Weights of a small image diffusion model: arch dit.
Rows from block 2 of a small image diffusion model, named by matrix and row number. Rows with one number belong to one neuron. Each number is 128 + 32 x the weight over its row's rms, rounded and kept within 0 to 255. All counts start at 0.
After each neuron's rows are labels from the 100 images, of 14976 (inputs lightly noised), where the neuron reaches its largest size: "patch colour" is the nearest of a few named colours to the mean colour under the peak; "place" is the part of the image that holds the peak. Only what is clearly more common there than usual is listed. The data: crops of objects in photos (Visual Genome).
# gate: MLP gate (model.blocks.2.mlp.gate.weight, 336x128), inputs 0-127
# fc1: MLP up (model.blocks.2.mlp.fc1.weight, 336x128), inputs 0-127
# fc2: MLP down (model.blocks.2.mlp.fc2.weight, 128x336, transposed), outputs 0-127

gate.205 [131 110 150 105 122 156 120 152 166 137 158 133 145 137 116 105 144  74 115  93 116 133 132 137 135 136 143 132 134 114  90  88 138 114 152 106 143  64 117 149 149 114 138 112 118 117 162 134  29 146 136 100  88 147 122 135 137  87 102 132 153 142 110 101  45 108 154 125 138  89 176 147 134 145 153  75 156 138 110 100 174   0 150 100 121 150 158 126  33 118 134 131 126 102 150 167 136 154 118 113 108 110  85 155 106 143 129 117  92 120 119  92 149 100 148 216 211 100 154 174 142 113 137  98 166 144 118 175]
fc1.205 [104 151 102 111 180 123 136 135 120 183 105 151 128 158 147 172 175 152 147 158 138 107  69 162 147 101 127 158 107 111  88 107 191 133 171  93  99 119 140  85  99 135 135 114 127 152 120 170 136 170 148 157 224 124 146 118 111 142 144  27 153 157  91 110  88 120 117 120 131 122 135 143 115 143 110  93 125 114 184 176 118 179 102 158 167 150 128  75 142 185  64  97  68 101 140 122 135 118 140 131 112 122 118 147  98 129 101 158 144 103 101 167 141 153 148 151  94 179  31  67  72 122 118 109  77 122 128 103]
fc2.205 [148 146  89  64  52 143 134 152 112 106 174 131 134 125  84  72 147 144 131 169 112 100 119 122 148 118 146 134 139 120  97 107 120 133  88 174 166 145 119 162  40  98 109 123 161 155 146 126 117 118 183 141 163 130 110 136 186 129 150 155 105 148 109 116 203 142 133 120 142 147 134 152 125 105 119 132 178 114  98 111  86  14 101 170 127 147  69 129  46 118 134 129 159  89 128 136 139 188 125  84 106  88  81 127 179 138 114 183 125 157 119 115 162 157  67 164 107  91 150 172 126 133 105  82 170 104 139 136]
patch colour: white
place: top left

gate.85 [163 112  93 138 124 128 136 179 149 140 144  84 150 108 122  89  89 162 140 164 122  93  71 134 134 112 139 136 151 132  57 158 141 118  81 123 129 137 131 153 133  99 163 120 109  93 162 132  96 121 146 139  46 127 106 102 157 108  60 160 135 157 181  51  96  56 111 120  92 107 149  97 111 112  90 160 127 106  68 165 171 105  79  72  73 161 102 160  79 120 141 177 162 157 147 171 107 138 107 134  72 122 109  87  82 134 107 136 114 174 113 115 138 120 160 147 196  88 138 195 114 123 135 115 179 138 154 170]
fc1.85 [100 189 122 159 175  82 136 152 145 135 121 109 111  90 158 163 118 134 129 122 113 154  97 163 128  94  97 152 105 146 160 139 151 146 184 128  93 100  87 107 119 114 117 100 155 187 125 164  87 123 105  95 198 113 149 119  90 122 196  82 106 101 104 175 163 129 113 131 188 149 116 169 147 134 119 117 138 154 123  99  84  44 123 205 161  91  95 150 149 179 162 136 144 149 130  92 152  87 208 150 153 170 160 128 187 120  98 108  98 158 125 142 133 126 145 103 109 215 177  96 152 140 112 137  67 129 129 100]
fc2.85 [110 163 142  94 119  91 125 170 122 114 147 141 135 123 134 112 106 150 146  94 131 166 128 131 168 126 129 127 122 129 100 133 115 137 133 138 156 161 121 200 128 168 140  94 119 147 125 124  70 120 202 130 118 137 163 140 188 138 143 238 102 141  78 166 191 142 128 145 185 128 119 127 129 125 126 144 154  80 123 137  47  78 138 117 132 116  47 120  37 109  96 128 152  89 106 169 146 187 134 109 161 155 107 122 125 138 105 104 133 154 179 111 181 153  56 172 102 172 177 176 168 134 108 105 160  91 136 122]
patch colour: white
place: top left; top right

gate.127 [168  93 160 119  94  86 114 166 133 131 140 107  95 129 150 114 120 142 155 116 128 121  60 131 121 125 119 117 145 150 118 119 158 116 141 177 191  91 209 151 168 104 126 149 183 106 166 136 110 162 108 107 123  81  80 135 175 141  93 146  66 115 117  82  53 111 148 116 115 102 146 145 114 154 104 143  86 131 114 107 143 110 130  82  41 160 149 140 103 170  76 160 106 133 132 150 149 196  95  70 114 137  78 135 118 153 102 202 153 124  86 136  97 191  79 145  81 145 126 193 143 150 115  75 124 164 149 142]
fc1.127 [104 143 108 163  95 202 132 152 134 115 108 130 161 101   4 152 155 168 139 174 109 123 180 130 104 131  99 145 174 106 153 101  89  96 102 138  77 165  83 125  99 127 130 137 126 119  85  58  88 100 109 167 125 163 100 112 133 136 118 125 175 202 151 153 136 134 106 224 148 124  77 116 107 139 152 127 121 125 209 109 110 111 151 114 172 156 113 111 134 163 166 101 110 114 133 162 113 112  99 112 158  17 121 180  74 102 114 135 135 138 129 131 104  90 138 113 161 113 139 133 130 120 119 136 137 126 102 147]
fc2.127 [101 127 135 155 199 121  96 128 126 111 159 126  64 141 205  75 136 109 105  73 103  84 139 152 167 171 125 163 139  96 119 146 111 116  72 100 174 165 173  99 154 118 170 126 103 124 139 135 120 140 156 188 136 126  94 139 121 101 138 120 225  29  87 115 170 124 103 194 156 113 129 168 132  80 154 136 114 137 177 125 153 136 142 118 149 132 141  92  93 150 142 102 133 113 143 155 102 133  90  85 159 183  83 175  83 118 138 146 110 100  96 137 118 114 155 132 155  78 179 131 108  62 101 101 140 106 167 116]
patch colour: pink
place: top centre

gate.3 [160 145 119 132 132 101  93 143 141 108 100 130  95  97 169 146 122 134  98 137 122 125  86 167 152  91 184 133 146  75  75 112  95  52 141  97 164 138 134 106 202  88 157 140 151 160 169 160 143 113 106 100 133  93  68 121 115 144 138 150 114  71 138  63 121 168 129  71  94 138 133  89 106 133 116 156  41  99 159 124 135 132 142 139  89 104 104 112  95 120 132 191 193 112 119 167 176 124 189 133 138 178 153 159 108 100 120 141  40 105 117 115 103 133 155 186 138 105 184 136 152 110 120 104 112 130 198 131]
fc1.3 [112 100 139 148 131 146 118 101 115 133 163 141 148 149 136 180 126 124 129 136 146 111 180 152 148 192 167 127 148 175 178 180 144 144 152  89 159 124 136 148  96  87 140  84 129 114 140 114 139 164 110 184  92 114 189 151  99 119 161 124 165 127 131 142 188 137 119 132 149  59 116 151 132 125 121 104 177 154  77 114 108 206 138 163 100 148 189 163 168 113 106 104 102 105  77  42 110 148 152 132 113 115 150 117 149 129 166 195 154 169 127 113 147 178 124  62 169 125 195  87 147 135 136 129  78  83  55 104]
fc2.3 [ 84 176 163 161 148 108  94 103 139 108  75 139 127 130 178 157  92 118 154 164 112  59 125 133 139 144 122 153 141 143 135 123  95 118  98 154 141 140 158 190 211 112 141  61 173 109 149 101 135 146 115  98  97 112  92 128 155 114 127  81 169 136 202 197 174  78 150 137 153  91 174  76 116 153 122 132 116 144 124 146 178 112 142  57 132 163 176 102 100 151 120  88 111 136 146 130 109 138 117  93 114 150  63 110 132 113 154 150 118 150 123 200  82 107 145 109  77 150 229  91 103 127 135 113 126 130 133 119]
patch colour: pink
place: middle left

gate.265 [145 102 147 166  84 118 118 150 126 133 157 150 126 131 107 137 139 137 120 144 134 114 131  79 115 164 137 145 142 103 139 119 149 103  71  74 154 148 136 139 202 118 134 182  92 116 167 131 251 106 136 155  30 115  97 143 115 161  85 200 143 124 168 136 105 168 138 125  77 142 110 120 131 143 135 140 179 135 149  89 133 118 172  86  94 166 114 120  79 141 131 137 125  86 124 122 159 160  35  92 122 111 158 137  68 157 164 161 120 117 117  78 153 131 100 121  75  51  69 129 155 130 111 134 160 120 117 143]
fc1.265 [140 100 114 183 146 127 136 133 128 102 109 122 142 100 121 126 107 123 137 133 169 183 104 144 133 108 115 112 175 128 146 135 141 135 170  80 129 187  44 175  51 160 152 166 131 105 128 128  56 139  98 139 127 145 128 129 145 104 114  72 130 135 174  83  99 105 129 118 106  98 158 124 129 131 150 145 145 126 100  42 165  34 109  82 111 126  81 133  93 141 177 166 221  70 132 169 101 129 114 139  92 133 166 125 142 122 120  73  74 125 128 107 155 127 127 139 165 152 155 155 189 129 165 130 168 147 130 194]
fc2.265 [141 148 165 137 161 100 124 131 141 130 131 106 125 124 102 144  81  91 101  87 154 131 168 131 138  89 155 142 246 137 136 146 118 151 114  78 136  73  82  82 149 179 130 167 131  80 122 129 114 113  56 144 136 135 107 100 147 189 133  89 107  99 156  76  96 142 131 142  26 155 150 141 133 128 104  98 118 200 177 142 116 163 115 128 107 119 166 147 198 147 167 135 116 173 148 138 120  98 114 186 135 131 188 126 162 130  74  93 177 117  96  98 122 113 118 145 202 137  94 109 148 161 110 144 113 150 108 147]
patch colour: white
place: top right

gate.285 [188 154 157 123 102 115 100 118 157 183  80 168  97 141 103  99 128 132 117  92 105 147  75 137 131  98 165 110 183 114 110 108 147 104 102 129 115  81 200 119  85  85  83 177  95 135 155 167 141 135 122  89 129 147  71 141 120 173  90 152  49  95 140 154 109 149 140 158  51 169 127  98 113 117 144 156  92 173 108 151  96 163 170 110 135 150  67 151  80 185 118 111 138 177 135 103 158 130 133 136 168 137 129 137 140 108  98 108 102  87 122 120 127 149 141 107 109 112 219 210  67 141 145 121 149 149 142 134]
fc1.285 [109 151 115 130 133 137 119 122 120 186 156 126 140 193  82 109 196  98 163  91 128  75  33 160 108 144 183 135 111 151 117 150 154 103 162 114 137  94 165 122  91 168 107 126 113 133  97 126 136 173 161 127 124 131  90 126  94 143 113  57  95 240 137 121 121 121 142 167  95 127 138 155  90 159 175 108 163 153 129 104 120 113 153 152 136 157 170 105 147 121  75  85  89  56  88 116  97 109  89  94 133 107  95 133 138 157 128 145 167 172 128 175 151 163 113  98 141 153 106 150  42 150 152 116 133 127  99  91]
fc2.285 [104 147 178 178 171 165 142 160 142 103 137 164 120 122 199 140 142 101 100 175 136 116 122  87 146 144 194 141 157 109  86  98 104 101 130 153 140 168 136 160 122 117 122  59 134 103 126 127  84 153 109 123 127 108  85 114 109  75 104 123 180 140 161 126 171 107  84 123  81 122 106 109 109 179 134 123  89 183 119 155 139 120 149 114 152  99 189 115 110 170 132 123 152 107 167 103 125 134 127 148  76 151 133 113 167 120 206 128 118 139 158 185 130 126 209  51  87 169 203  74  95 157 138 133  83 134  96 177]
patch colour: pink
place: middle left

gate.5 [165 125 150 115 111 122 131 117 107 191 151 151 118 127  97 121 151 174 125 125 109 200 149 114 129 155 151 113 106 157 135 150 218 163 130 153 147 126 153 127 123  67 133 177 115  82 146 112 178 165 128 117  50 131 118 140 153 155  84  71 143 160 105 116 102 119 145 152 167 122 152 151 146 133 149 104 135 104  91 126 133  96 139  72 118 189 143  86  93  93  54 139 116  77 105 101 141 173  52 110 124  91 114 149  92 143 155 128 146 113 150  71 157 147 110 170 143 148  48 164  61 121 149 170 163 186 103 147]
fc1.5 [148 101 145 162 125 107 117 141 139 124 100  85 136 125 133 112  63 180 140 153 173  95 112  86 148  87 206 132 108 128 119 159  68  79 121 167 128 141 152 131 129 107 148  93 120 146 163 168 141 104 126 160  65 130 118 124 119 136 133  92  63  92 142 133 167 124 108  77 117 175  83 167  96  85 106 214 100 116 134 154 110 139 151 138  85 123 103 158  85 102 158  99 124 127 111 207 127 117  75 135  54 178 142  68  89 150 139 147 111 143 149  89  77 132 130 153 161 101 110 172 194 133 116 151 170 170 170 144]
fc2.5 [114  83 176 177 130  96 128  86 120 133 120  99 116 144 115 113  63  91 149 124 133 100 113 133  99 128  63 155 193 113  75  82  43 144 158 180 117  82 122 161 152 125 155  86  61 143  84 154 131 120 166 132  83 150 139 120 133 119 123  92  87 165 138 121  93  79 157 126 127 137 132 132 106 147 127 130 138 125 155 140 168 132 133 164 119 138 160 165 147 168 100 131 139 202 183 151 112  97  97  60 169  89 127 125 126 132 202 140 175 126 144 173 101 119 134  90 141  47  53 142 125 133 100  91 142  91  96 141]
patch colour: cyan
place: top left

gate.122 [113 140 134 192 106  96 131 118 128 148 121 131 110 139 154 105 118 209 124 162 137 106  69 187 100 123 107 130 173 166 128  92 169 150  75 119 110 216  73 119  64 100 125 156  96 127 110 127 129 142 146 118  75 128  52 127 125 138  67  87 158 155 172 109 201  96 132 131 141 183 114 114 117 147 118 150 118 125 140 133 107 183 116  83  98 114 107 140 166 111 117  66 124 222 113 136 111 145 108  85 127 102 145 106 133 122 152 126 109 149 100 161  93 133 107 124 132 157  27 187 133 127 130 159 116 144 130  97]
fc1.122 [126 173 127 142 129 129 130 123 130 183 170 158 154 139 172 129 126 144 116 121 115  66  57 106 141 117 137 142 203 117  97 121 243 112 153 156 132 150 176 121  83  72 143 107 118 149 128 125 163 139 119 144  80 110  96 142  92 130  92  63 122 135  91  86  62 126 125 106  81 100 114 234 114 131 122 101 120 118 125  97 141 137 129 136 129 118 125 123  80 174  80 124 143  85 105 142 106 113  51 129 133 138 118 146 118 111 106 180 160 129 123 175 129 138 147 132 134 172  19 140  89 128 136 117 142 150 160 118]
fc2.122 [115 139 166  93 103  89 121 115 118  91  97 128 127 135 158 172 147 138 120 118 108 166 130 146 103 147 148 157  88 123 142 111  86 118 135 145 141 145 116 143 123 135 155 156 206 121 135 120  88  83 137 111  96 128 176  90 106 162  80 100 109 119 159 139  62 111 150 131  92  91 135 162 109 146 125 129 145 117 150 124 122 243 148 116 157 116 183 126 128 140 130 126 127 168 133  61 122  54 136 107 125 155 136 127 110 127 138  58 102  89 111  97  63 136 147 157 175 174   4 146 136 172  80 177 140 193 125 111]
patch colour: blue
place: top right

gate.16 [166  77 134 201 111 112 153 140  85 115  81 131 127 118 103 127 147 108 185 108 184 172 134 122 128  91 100  82 131 171  99 151 135 165 159 131 118  71  94 134 132 140 122  94 118  53 130 184  81 242 212 151 107 137 121 155 189 149 126 127 127 166  86 135 103  89 132 190 164 109 193 112 144 144 112 117 126 136 127 109 145 105 113  94  95 169 125 145  87 138 127 148 132 154 138 127 114 176 102 107  42 113  82 103 119 116 199 139 107 114 148 108 147 121 123  99 122 130 124 171 158 134 131 130 121 127  77 115]
fc1.16 [169 121 185 120  79 173 100 110 206 109 103 103 134 117 105 118  97 141 120 128  82 148 161 142 161 101 112 144 111  84 172 160  83  64 102 116 131 193 153 131 125 116 123  95 124 120 183  70 140 103  95 109 116 144 112 145 117 144 122 129 164  97 134 145 223 125 122 108 131 101 127  97  92 108 128 172 204 159  82 132 115  92 162 113 137 155 138 102 129 136 105 139  84 108 115 160 201 149 144 136 161  64 105 139  76 100  51 127 219 130 129 118 156 146 130 177 154  97  87 128 139 115 127  90 163  99 159 126]
fc2.16 [125 131 236 170 172 152 127 153  79 123 140 127 144 131 102 158 121 129 126 124  85 180 176 108 103 155  99 131 113 103 121  93 147 139 127 131 124 146 153 133 181 118 135 128 132 119 160 132 126 183 166 113 144 162  90 124 109  93 167 106 114 255 130 121 153 107 151  96 126  65 114 138 118 157 152  88  97 189 105 175 151  99  84 105 133  25 156 124  85 140 106 153 125 137 121 178 152 133 190  93 143 148 107 184  90 127 148 135  88 146 125 109  95 128 112 163 109 139 129  82  79  93 144 115  92 131  98 140]
patch colour: pink
place: middle right