config = dict(
    arch='dit',
    model='image diffusion model',
    dataset='crops of objects in photos (Visual Genome)',
    train_examples=123503,
    image_size=32,
    horizontal_flip=True,
    conditioning='none',
    objective='epsilon',
    cond_dim=192,
    norm='layernorm',
    activation='swiglu',
    mlp_ratio=2.67,
    head_dim=64,
    fused_qkv=False,
    qk_norm=True,
    inner_norm=False,
    patch_size=[2, 2],
    layers=10,
    width=128,
    positions='relative_bias',
    optimizer='adamw',
    lr=0.0032,
    beta1=0.9,
    beta2=0.999,
    eps=1e-08,
    grad_clip=0.5,
    steps=18200,
    batch_size=128,
    epochs=18.9,
    lr_schedule='poly',
    final_lr_fraction=0.01,
    warmup_steps=3640,
    weight_decay=0.02,
)
Rows from block 6 of a small image diffusion model, named by matrix and row number. Rows with one number belong to one neuron. Each number is 128 + 24 x the weight over its row's rms, rounded and kept within 0 to 255. All counts start at 0.
After each neuron's rows are labels from the 100 images, of 14976 (inputs lightly noised), where the neuron reaches its largest size: "patch colour" is the nearest of a few named colours to the mean colour under the peak. Only what is clearly more common there than usual is listed. The data: crops of objects in photos (Visual Genome).
# gate: MLP gate (model.blocks.6.mlp.gate.weight, 336x128), inputs 43-85
# fc1: MLP up (model.blocks.6.mlp.fc1.weight, 336x128), inputs 43-85
# fc2: MLP down (model.blocks.6.mlp.fc2.weight, 128x336, transposed), outputs 43-85

gate.16 [119 156 122 121 111  90 102 134 101 119  95 116 144 176 101 123 175 104 133 113 149  86 128 166 125 127 151 116 139 157 160 148 122  92 127 132 134 128 162 169 118 158 169]
fc1.16 [ 88 104 110 145 159 128 165 112 137 116 158 165 162 112  79 148  73 120 171 121 144 140 134  89 164 128 124 182 120 122 126 128 113 147 178 145 166  95  78 129 131 108 112]
fc2.16 [120 132 135 124 125 123 140 136 135 147 127 126 122 127 203 136  86 137 181 172 101 125 130 149 132 140 159 148 110 125 124 149 127 119 161 136 158 130 199 115 124 125 143]
patch colour: pink

gate.186 [155 168 121 107 128 191 125 131 110 122 147  99 100  66 124 123 149 132 127  70 122  84 131 182 142 101 147 145 125 139 118 110 114  94 103 112 119 132  81 128 122  94  87]
fc1.186 [135 124  80 154 143 132 141 103 122 111 144  97 151  85 118 124 146  96 149 130 161 136 148 155 164 121  91 206 170 131 126 112 113 142 103 147 121 151 112 127 100 136 128]
fc2.186 [121 126 135 142 119  56 105 100 109 173 164 131  90  88 177 106 147 152 136 159 146 127 133 119 139  94 146 133 103 136 139 130 146 156  81 122 128  94 187 115 123 142 108]
patch colour: white

gate.139 [166 139 125 138 106 152 142 147 127 174 135 113 153 141 123  86  72 133 129 120 129 113  82 132 121 151 144 117 117 152 147 146 154 127 157  78 156 147 133 123  34 127 130]
fc1.139 [106 101 173 128 115 127 117  94 143 134 132 138 154 154 122 170 114 119 107  60 117  98 105 152  88  81  87 113 147 109 111 130 148 169 168 123 123 145 144 112 133 130 157]
fc2.139 [168  85 152 127 134 131 123 156 116 152  93 141 150 166 143 139 132 131 146 128 115 129 149 130 107 107 142 118 160 110 124 145 120 142 146 146 142 148 126 113 152 148 118]
patch colour: grey; pink

gate.151 [115 134 114 122 142 139 136  58 134  92 104 144 105  99 148  91  99 117 162 132 156 143 154 184 149 114 134 144 127 139 137 135 129 104 163 132  93 126 150 150 128 129 160]
fc1.151 [121 141 143 139 126 169 122  71 137  90 116 144 126 108 166 111 117 115 118 137 145 157 149 133 140 158 107 131 181 140 123 152 137 123 122 156 187 102  98  90 126 129 144]
fc2.151 [144 135 132 140 126 173 137 100 128  76 173  96 177 112 126 149 127 105  89 115 106 104 128 147 113 166 123 120 148 156 119 131 126 108 115 124 138 121 140 161 117 102 118]
patch colour: pink

gate.138 [123 132 130 117 147 169 113 174 123 129  84  96 136 161 144 110 129 136 118  95 130 141 145 100 129  88 111 108 137 125 135 143 126 156 138 113 140 106 103 160  77 134 109]
fc1.138 [135 136 132 116 156 137 159  72 141 126  94 108 120 117 132 147 136 154 100 108 109 141  98 145 159 168 144 150  79 147 144  98 128 113 135 125 136 158 145 108 141 117 147]
fc2.138 [124 137 129 137 145  95 145  88 128 138  97 158 148 150 122 139 153 127 133 139 166 129 155 119 126 110 164 129 107 118 129 109 129  98 129 123 135 131 110  57 162 141 109]
patch colour: white

gate.132 [155 124  84 153 142 172 168 125 104 103 149  99 124 131 136 100 160 117 183 158  86  90 119 126 160  39 127 171 137 134 112 142 134  94  94 100 144 127 104 128 116 100 124]
fc1.132 [183 110 121 104 114 114 128 143 115 169  95  91 128  99  67 118 132 101 108 120  93 122 125  92 109  98 156 173  92 114 123 120 121  85 173  94 116 187 123 161 158 110 130]
fc2.132 [106 133 131 137 139 117 150 161 142 127  40 142 139 118 123 143 156 118 165 133 166 170 134 114 126  63 141 142 154 136 137 155 119 195 121 120 133 113 129  87 120 109 166]
patch colour: grey

gate.57 [151 126 165 123 150  95 139  94 135 117 120 123 186  88 108 116 122 158 150  96 170 134 121 131 103 165 136  96 167 146 115 103 133 112 147 111 141 176  94 133 169 131 164]
fc1.57 [ 93 145 122 152 105 125 131  77 135 121 137 130 172 182 106 147 115 160 113 121 121  90 113 141 119  91 143 141  88 152 122 106 101 140 116 139 136 113 110 105 118 174 150]
fc2.57 [104 135 135 129 122 139 115 204 124 128 129 138 165 117 152 127 102 137 144 146 131 152 160 112 139 194 132 111 152 151 128 159 130 158 160 105 150 134 162 128 128 152 122]
patch colour: grey

gate.62 [101 115 118 175 119 105 126 101 146 162  79 138 122 142 118  84  87 110 153 129 135  89  95 109 121 130 120 158 106 115 115 119 130 172 129 121 159 136  91 107 139 169 147]
fc1.62 [125 119 148  96 154 126 144 141 106 119 197 107 190 153 121 134 111 121 135 125 115 115 177 116 131 107 118 122 122 151 142 178 101 145 109 136  62 112 123 183 111 115 133]
fc2.62 [136 111 154 121 137 141 128 148 122 127 150 160 170 151 136 146 103 156 156 159 125  85 172 156 126 120 139 127 109 153 104  62 126 108 110 143 113 143 116 156 157 129 154]
patch colour: pink

gate.275 [152 136 143 163 129 176 130 102 113 122 131 167 109  57 130 116 182 110 125 169 109 144 113 139 134 107 140  95 131 124 131 107 149 114 104 134 146 129 145 169 134 117 117]
fc1.275 [134 133 161 115 145 158 122 121 122 148  49  80 157 171 137 177 107 133  83 144 118 108 163 135 145 118 172  95  82 165 174 151 125 167 124 138 101  94  94 122 160 132 184]
fc2.275 [124 146 144 143 134 112 100 161 126 151 118 150 125 126 104  82 144 140 124 109 174 156  88 118 137 139 125 132 151 150 148 135 146 164  76 127 125 112 132  95 114 131 156]
patch colour: pink

gate.153 [185 124  89 145 113 125 136 143 111 142 149  88 103 125 140 119 145 114 195 133  82 130 125 177 122  79 137 140  90 102 152 111 105  98 164 137 129 145 137 127 115 154 191]
fc1.153 [136 101 129 109 134 108 123 149 137 116  74 116 123 112  89 110 108 133 129 126 134  88 122  92 120 157 148 122 161 134 103 133 131 123 156 120  92 114 144 130 145 133 148]
fc2.153 [107 107 134 153  97 137 122 136 136 110  91 119 142 144 100 150 107 145 146  92 185  99 147 136 129  78 107 141 122 138 131 138 128 151 136 143 151 175 150 129 125 119 170]
patch colour: white; pink

gate.326 [166 128 140 130 116 171 126 177 130 119  99 124 121 147  90 111 173 128 137 117 145 141 111 130 125 100  92 140 160 119 135 128 146 115 114 129 129 152 155 144  91 110 142]
fc1.326 [ 41  99 120 110 163 191 132 108 145  87  66 152 112 110 200 132 104 143 122 113 126 148 140 157 147 116 139 123 107 131 136 132 100 142  87 162 145 106 119 129 131 118 110]
fc2.326 [124 143 120 137 139 148 129  96 120  98 138 156 132 166 143 153 117 153  93 137 127 155 109 159 117 138 176 135  88 117 131 149 130  72 137 132 121 106 160 106 153 142 131]
patch colour: pink; white

gate.14 [123 124 129 151 147 100 134  89 139 135 152 158 114 104 129 120 129 128 122 114 144 130  84 102 145 188 136 112 155 136 147 120 132  81 115 121 143 124 114 106 173 130 189]
fc1.14 [136 117 114  84 110 132 103 131 114 131 147 155 158 117 179 121 173 122 114 119  88 157 145 147  93  80 138 129 147  94 142 129 130 171 108 132 139 166 178 141  88 105 103]
fc2.14 [ 86 121 128 123 120 171 118 173 135 107 138 125 105 101 107 114 170 126 132 118 127 137  97 141 125 126  98 127 128 150 125 127 119 169 105 128 133 115 113 167 110 113 194]
patch colour: black

gate.222 [129 133 131 108 149 126 127  94 126 124 147 112 171 115 150 139 147 131 127 120 148 109 126 127 132 159 154 119 152 106 142 121 132 109 111 140  93 114 163 153 115 117 162]
fc1.222 [131 109 116 128 120 136  98 130 124 147  98 106 132 104 117 108 131 131 102 134  90 136 111 124 121  80 150 103 120 145 135 137 112 108 108  73 126 148 124 132 119 151 105]
fc2.222 [ 97 116 137 138 145 152 133 156 112 107 123 145 168 112 135 131 120 136 127 143 108 122 155 112 125  84  88 112 126 145 147 122 130 189  70 126 140 122 128 145 133 120 151]
patch colour: grey

gate.100 [113  94 127 122 127  87 146 115 127 139  73  88 124  91 127 109 116 106 178 138 116  67 139 138 136 118 117 137  94 113 140 104 105 129 164  94 146 151 136 126 136 126  69]
fc1.100 [117  82 113 109 123 111 103 142 123 167  94 148 132 113  98 101  85 129 167 110 161 134 113  77 118 160 166 111 137 122 104 115 149 141 166 121 101 106  79 150 160 110 140]
fc2.100 [151 119 124 113 131 114 126 120 144  98 132 100 144 148 143 120 119 105 112 150 134 204 122 149 134 195 167 140 116 112 114 144 116  69 180 118  88 157 149  81 113 141 111]
patch colour: black

gate.20 [165 161 139 133 138 145 132 131 155 128 152 103 136 108 135 113 187 160 122  98 123 146 118 170 121  81 110  89 145 119 148 116 114 108 108 117  60 131 146 155 142 117  98]
fc1.20 [137 146 121 111 130 116 142 120 136 128 140  69 138 168  90 112 161 150 174 151 144 159 123 174 148 113 164 132 113 114 152 147 141 128 141 116  59 116 159 161  83 137 136]
fc2.20 [121 127 129 120 119  84 122 122 139  98 120 160 154  84 109 142 141 120  70 115 143 158 136 122 136 156 127 126 131 130 155 129 114 139  90 108  97 114  95 130 125 144 102]
patch colour: pink

gate.97 [110 146 114 114 138 157 138 113 104 105 169 138 150 123 129 108 153 133 136 153  80 128 149 148 132 121 141  95 103 163 136 178 130 159 121 140  60  98 160 116  60 150 124]
fc1.97 [110 137 138 120  91 169  60  73 113 128  57 147 120 116 103 146 134 128  96 153 150 117 102 150 108 106 109  94 121 159 142 151 127 185 154 116  72 151 141 111 139 181  86]
fc2.97 [168 108 147 118 124 102 132 122 126 137 111 161 117 147 131 130  97 162 104 103  94 182 128 130 136 106 140 117 125 138 121  84 126 106 169 148 128 129 139 101 170 143 101]
patch colour: grey

gate.141 [130 123 105  86 144 146 136 152 129 126 128 156 160 113 163 138 124 145 118 131  99  73 115 110 147 137 118  94 128 154 132 102 132 111  79 118 115 112 105 118  62 138 137]
fc1.141 [121 173 143 157 153 127 158 120 112 106  97 163 138 137 139 109 153 162 100 169 110  76 126 160 136 140 140 113 143 122 110 106 139 119  92 159 123 128  79  71  87 140 150]
fc2.141 [105 129 126 138 168 135 108 162 134 106  76 124 137 174 105 133 150 138  80 111 107 146 133 100 125 121 128 111 137 157 123 150 132 121  87 118 115 103 113 106 108 152 145]
patch colour: pink

gate.103 [139 134 127 181 105  90 123 129 132  92 131  99 148 118 161 159 131 120 140 146 149 104 118 155 130 207 153 105 130 122 140 127 168 112 149 103  87  86 113 142 120 145 133]
fc1.103 [145 100 145  92 143 117 154 124 125 135 117 116 126 102 153 101 145 116 110 115 105 123 131 112 142 149 133 133 158 115 135 121 109 160  70 145 115 158 134 137 146  91 143]
fc2.103 [105 157 127 114 150  99 128 132 130 136 120 130 121  94 148 109 132 135 134 131 107 121 152 136 115 177 123 121 115 132 118 143 123 130  39 131 144  91 119  79  96 140 152]
patch colour: white; pink

gate.274 [141 128 120 135 121 145 101 180 102 126 199 132  71 172 135  86 177 126 115  78 108 131 126 186 107 129 129  83 139 135 177 124 137 132 131 100 155 120 139 132 155 144 130]
fc1.274 [158 125 118 101 136 130 108 146 122 127 134 164  86 141 186 111 148 106 120 129 102 111  77 131 119 161 107 110 114 148 193 129 139  99 129 124 111 142 156 171 130 148  92]
fc2.274 [124 130 141 109 116 135  85 103 132 105 131  95 126 127 115 120 103 118  96 130 104 115 130 121 127 144 135 110 135 131 116 128 119 154  87 117  73  91 113 135 131 154 104]
patch colour: grey

gate.121 [ 78 184 131 148 140 119 107 130 150 117 117 120 130 131 149  76 110 115 103 112 142  97 158 114 112 106 126 137 137 141 119 160 143 179 130 148 143 119 115 150  99 114 158]
fc1.121 [156  87 107 108 117 127 141  92 109 143 119 137 124 126 144 170 171 127 167 103  66 153  81 148 152 149 112 128 109 130 134 116 130  84 148 115  73 158 126 123 145 146 135]
fc2.121 [137  82 138  75 129 174 167 102 141  97 125 103  96 115 104 124 132 113 127 135 152 116 123 117 124 111 116 135 139 103 130 117 110 121 157 150 132 129  88 123 166 140 153]
patch colour: white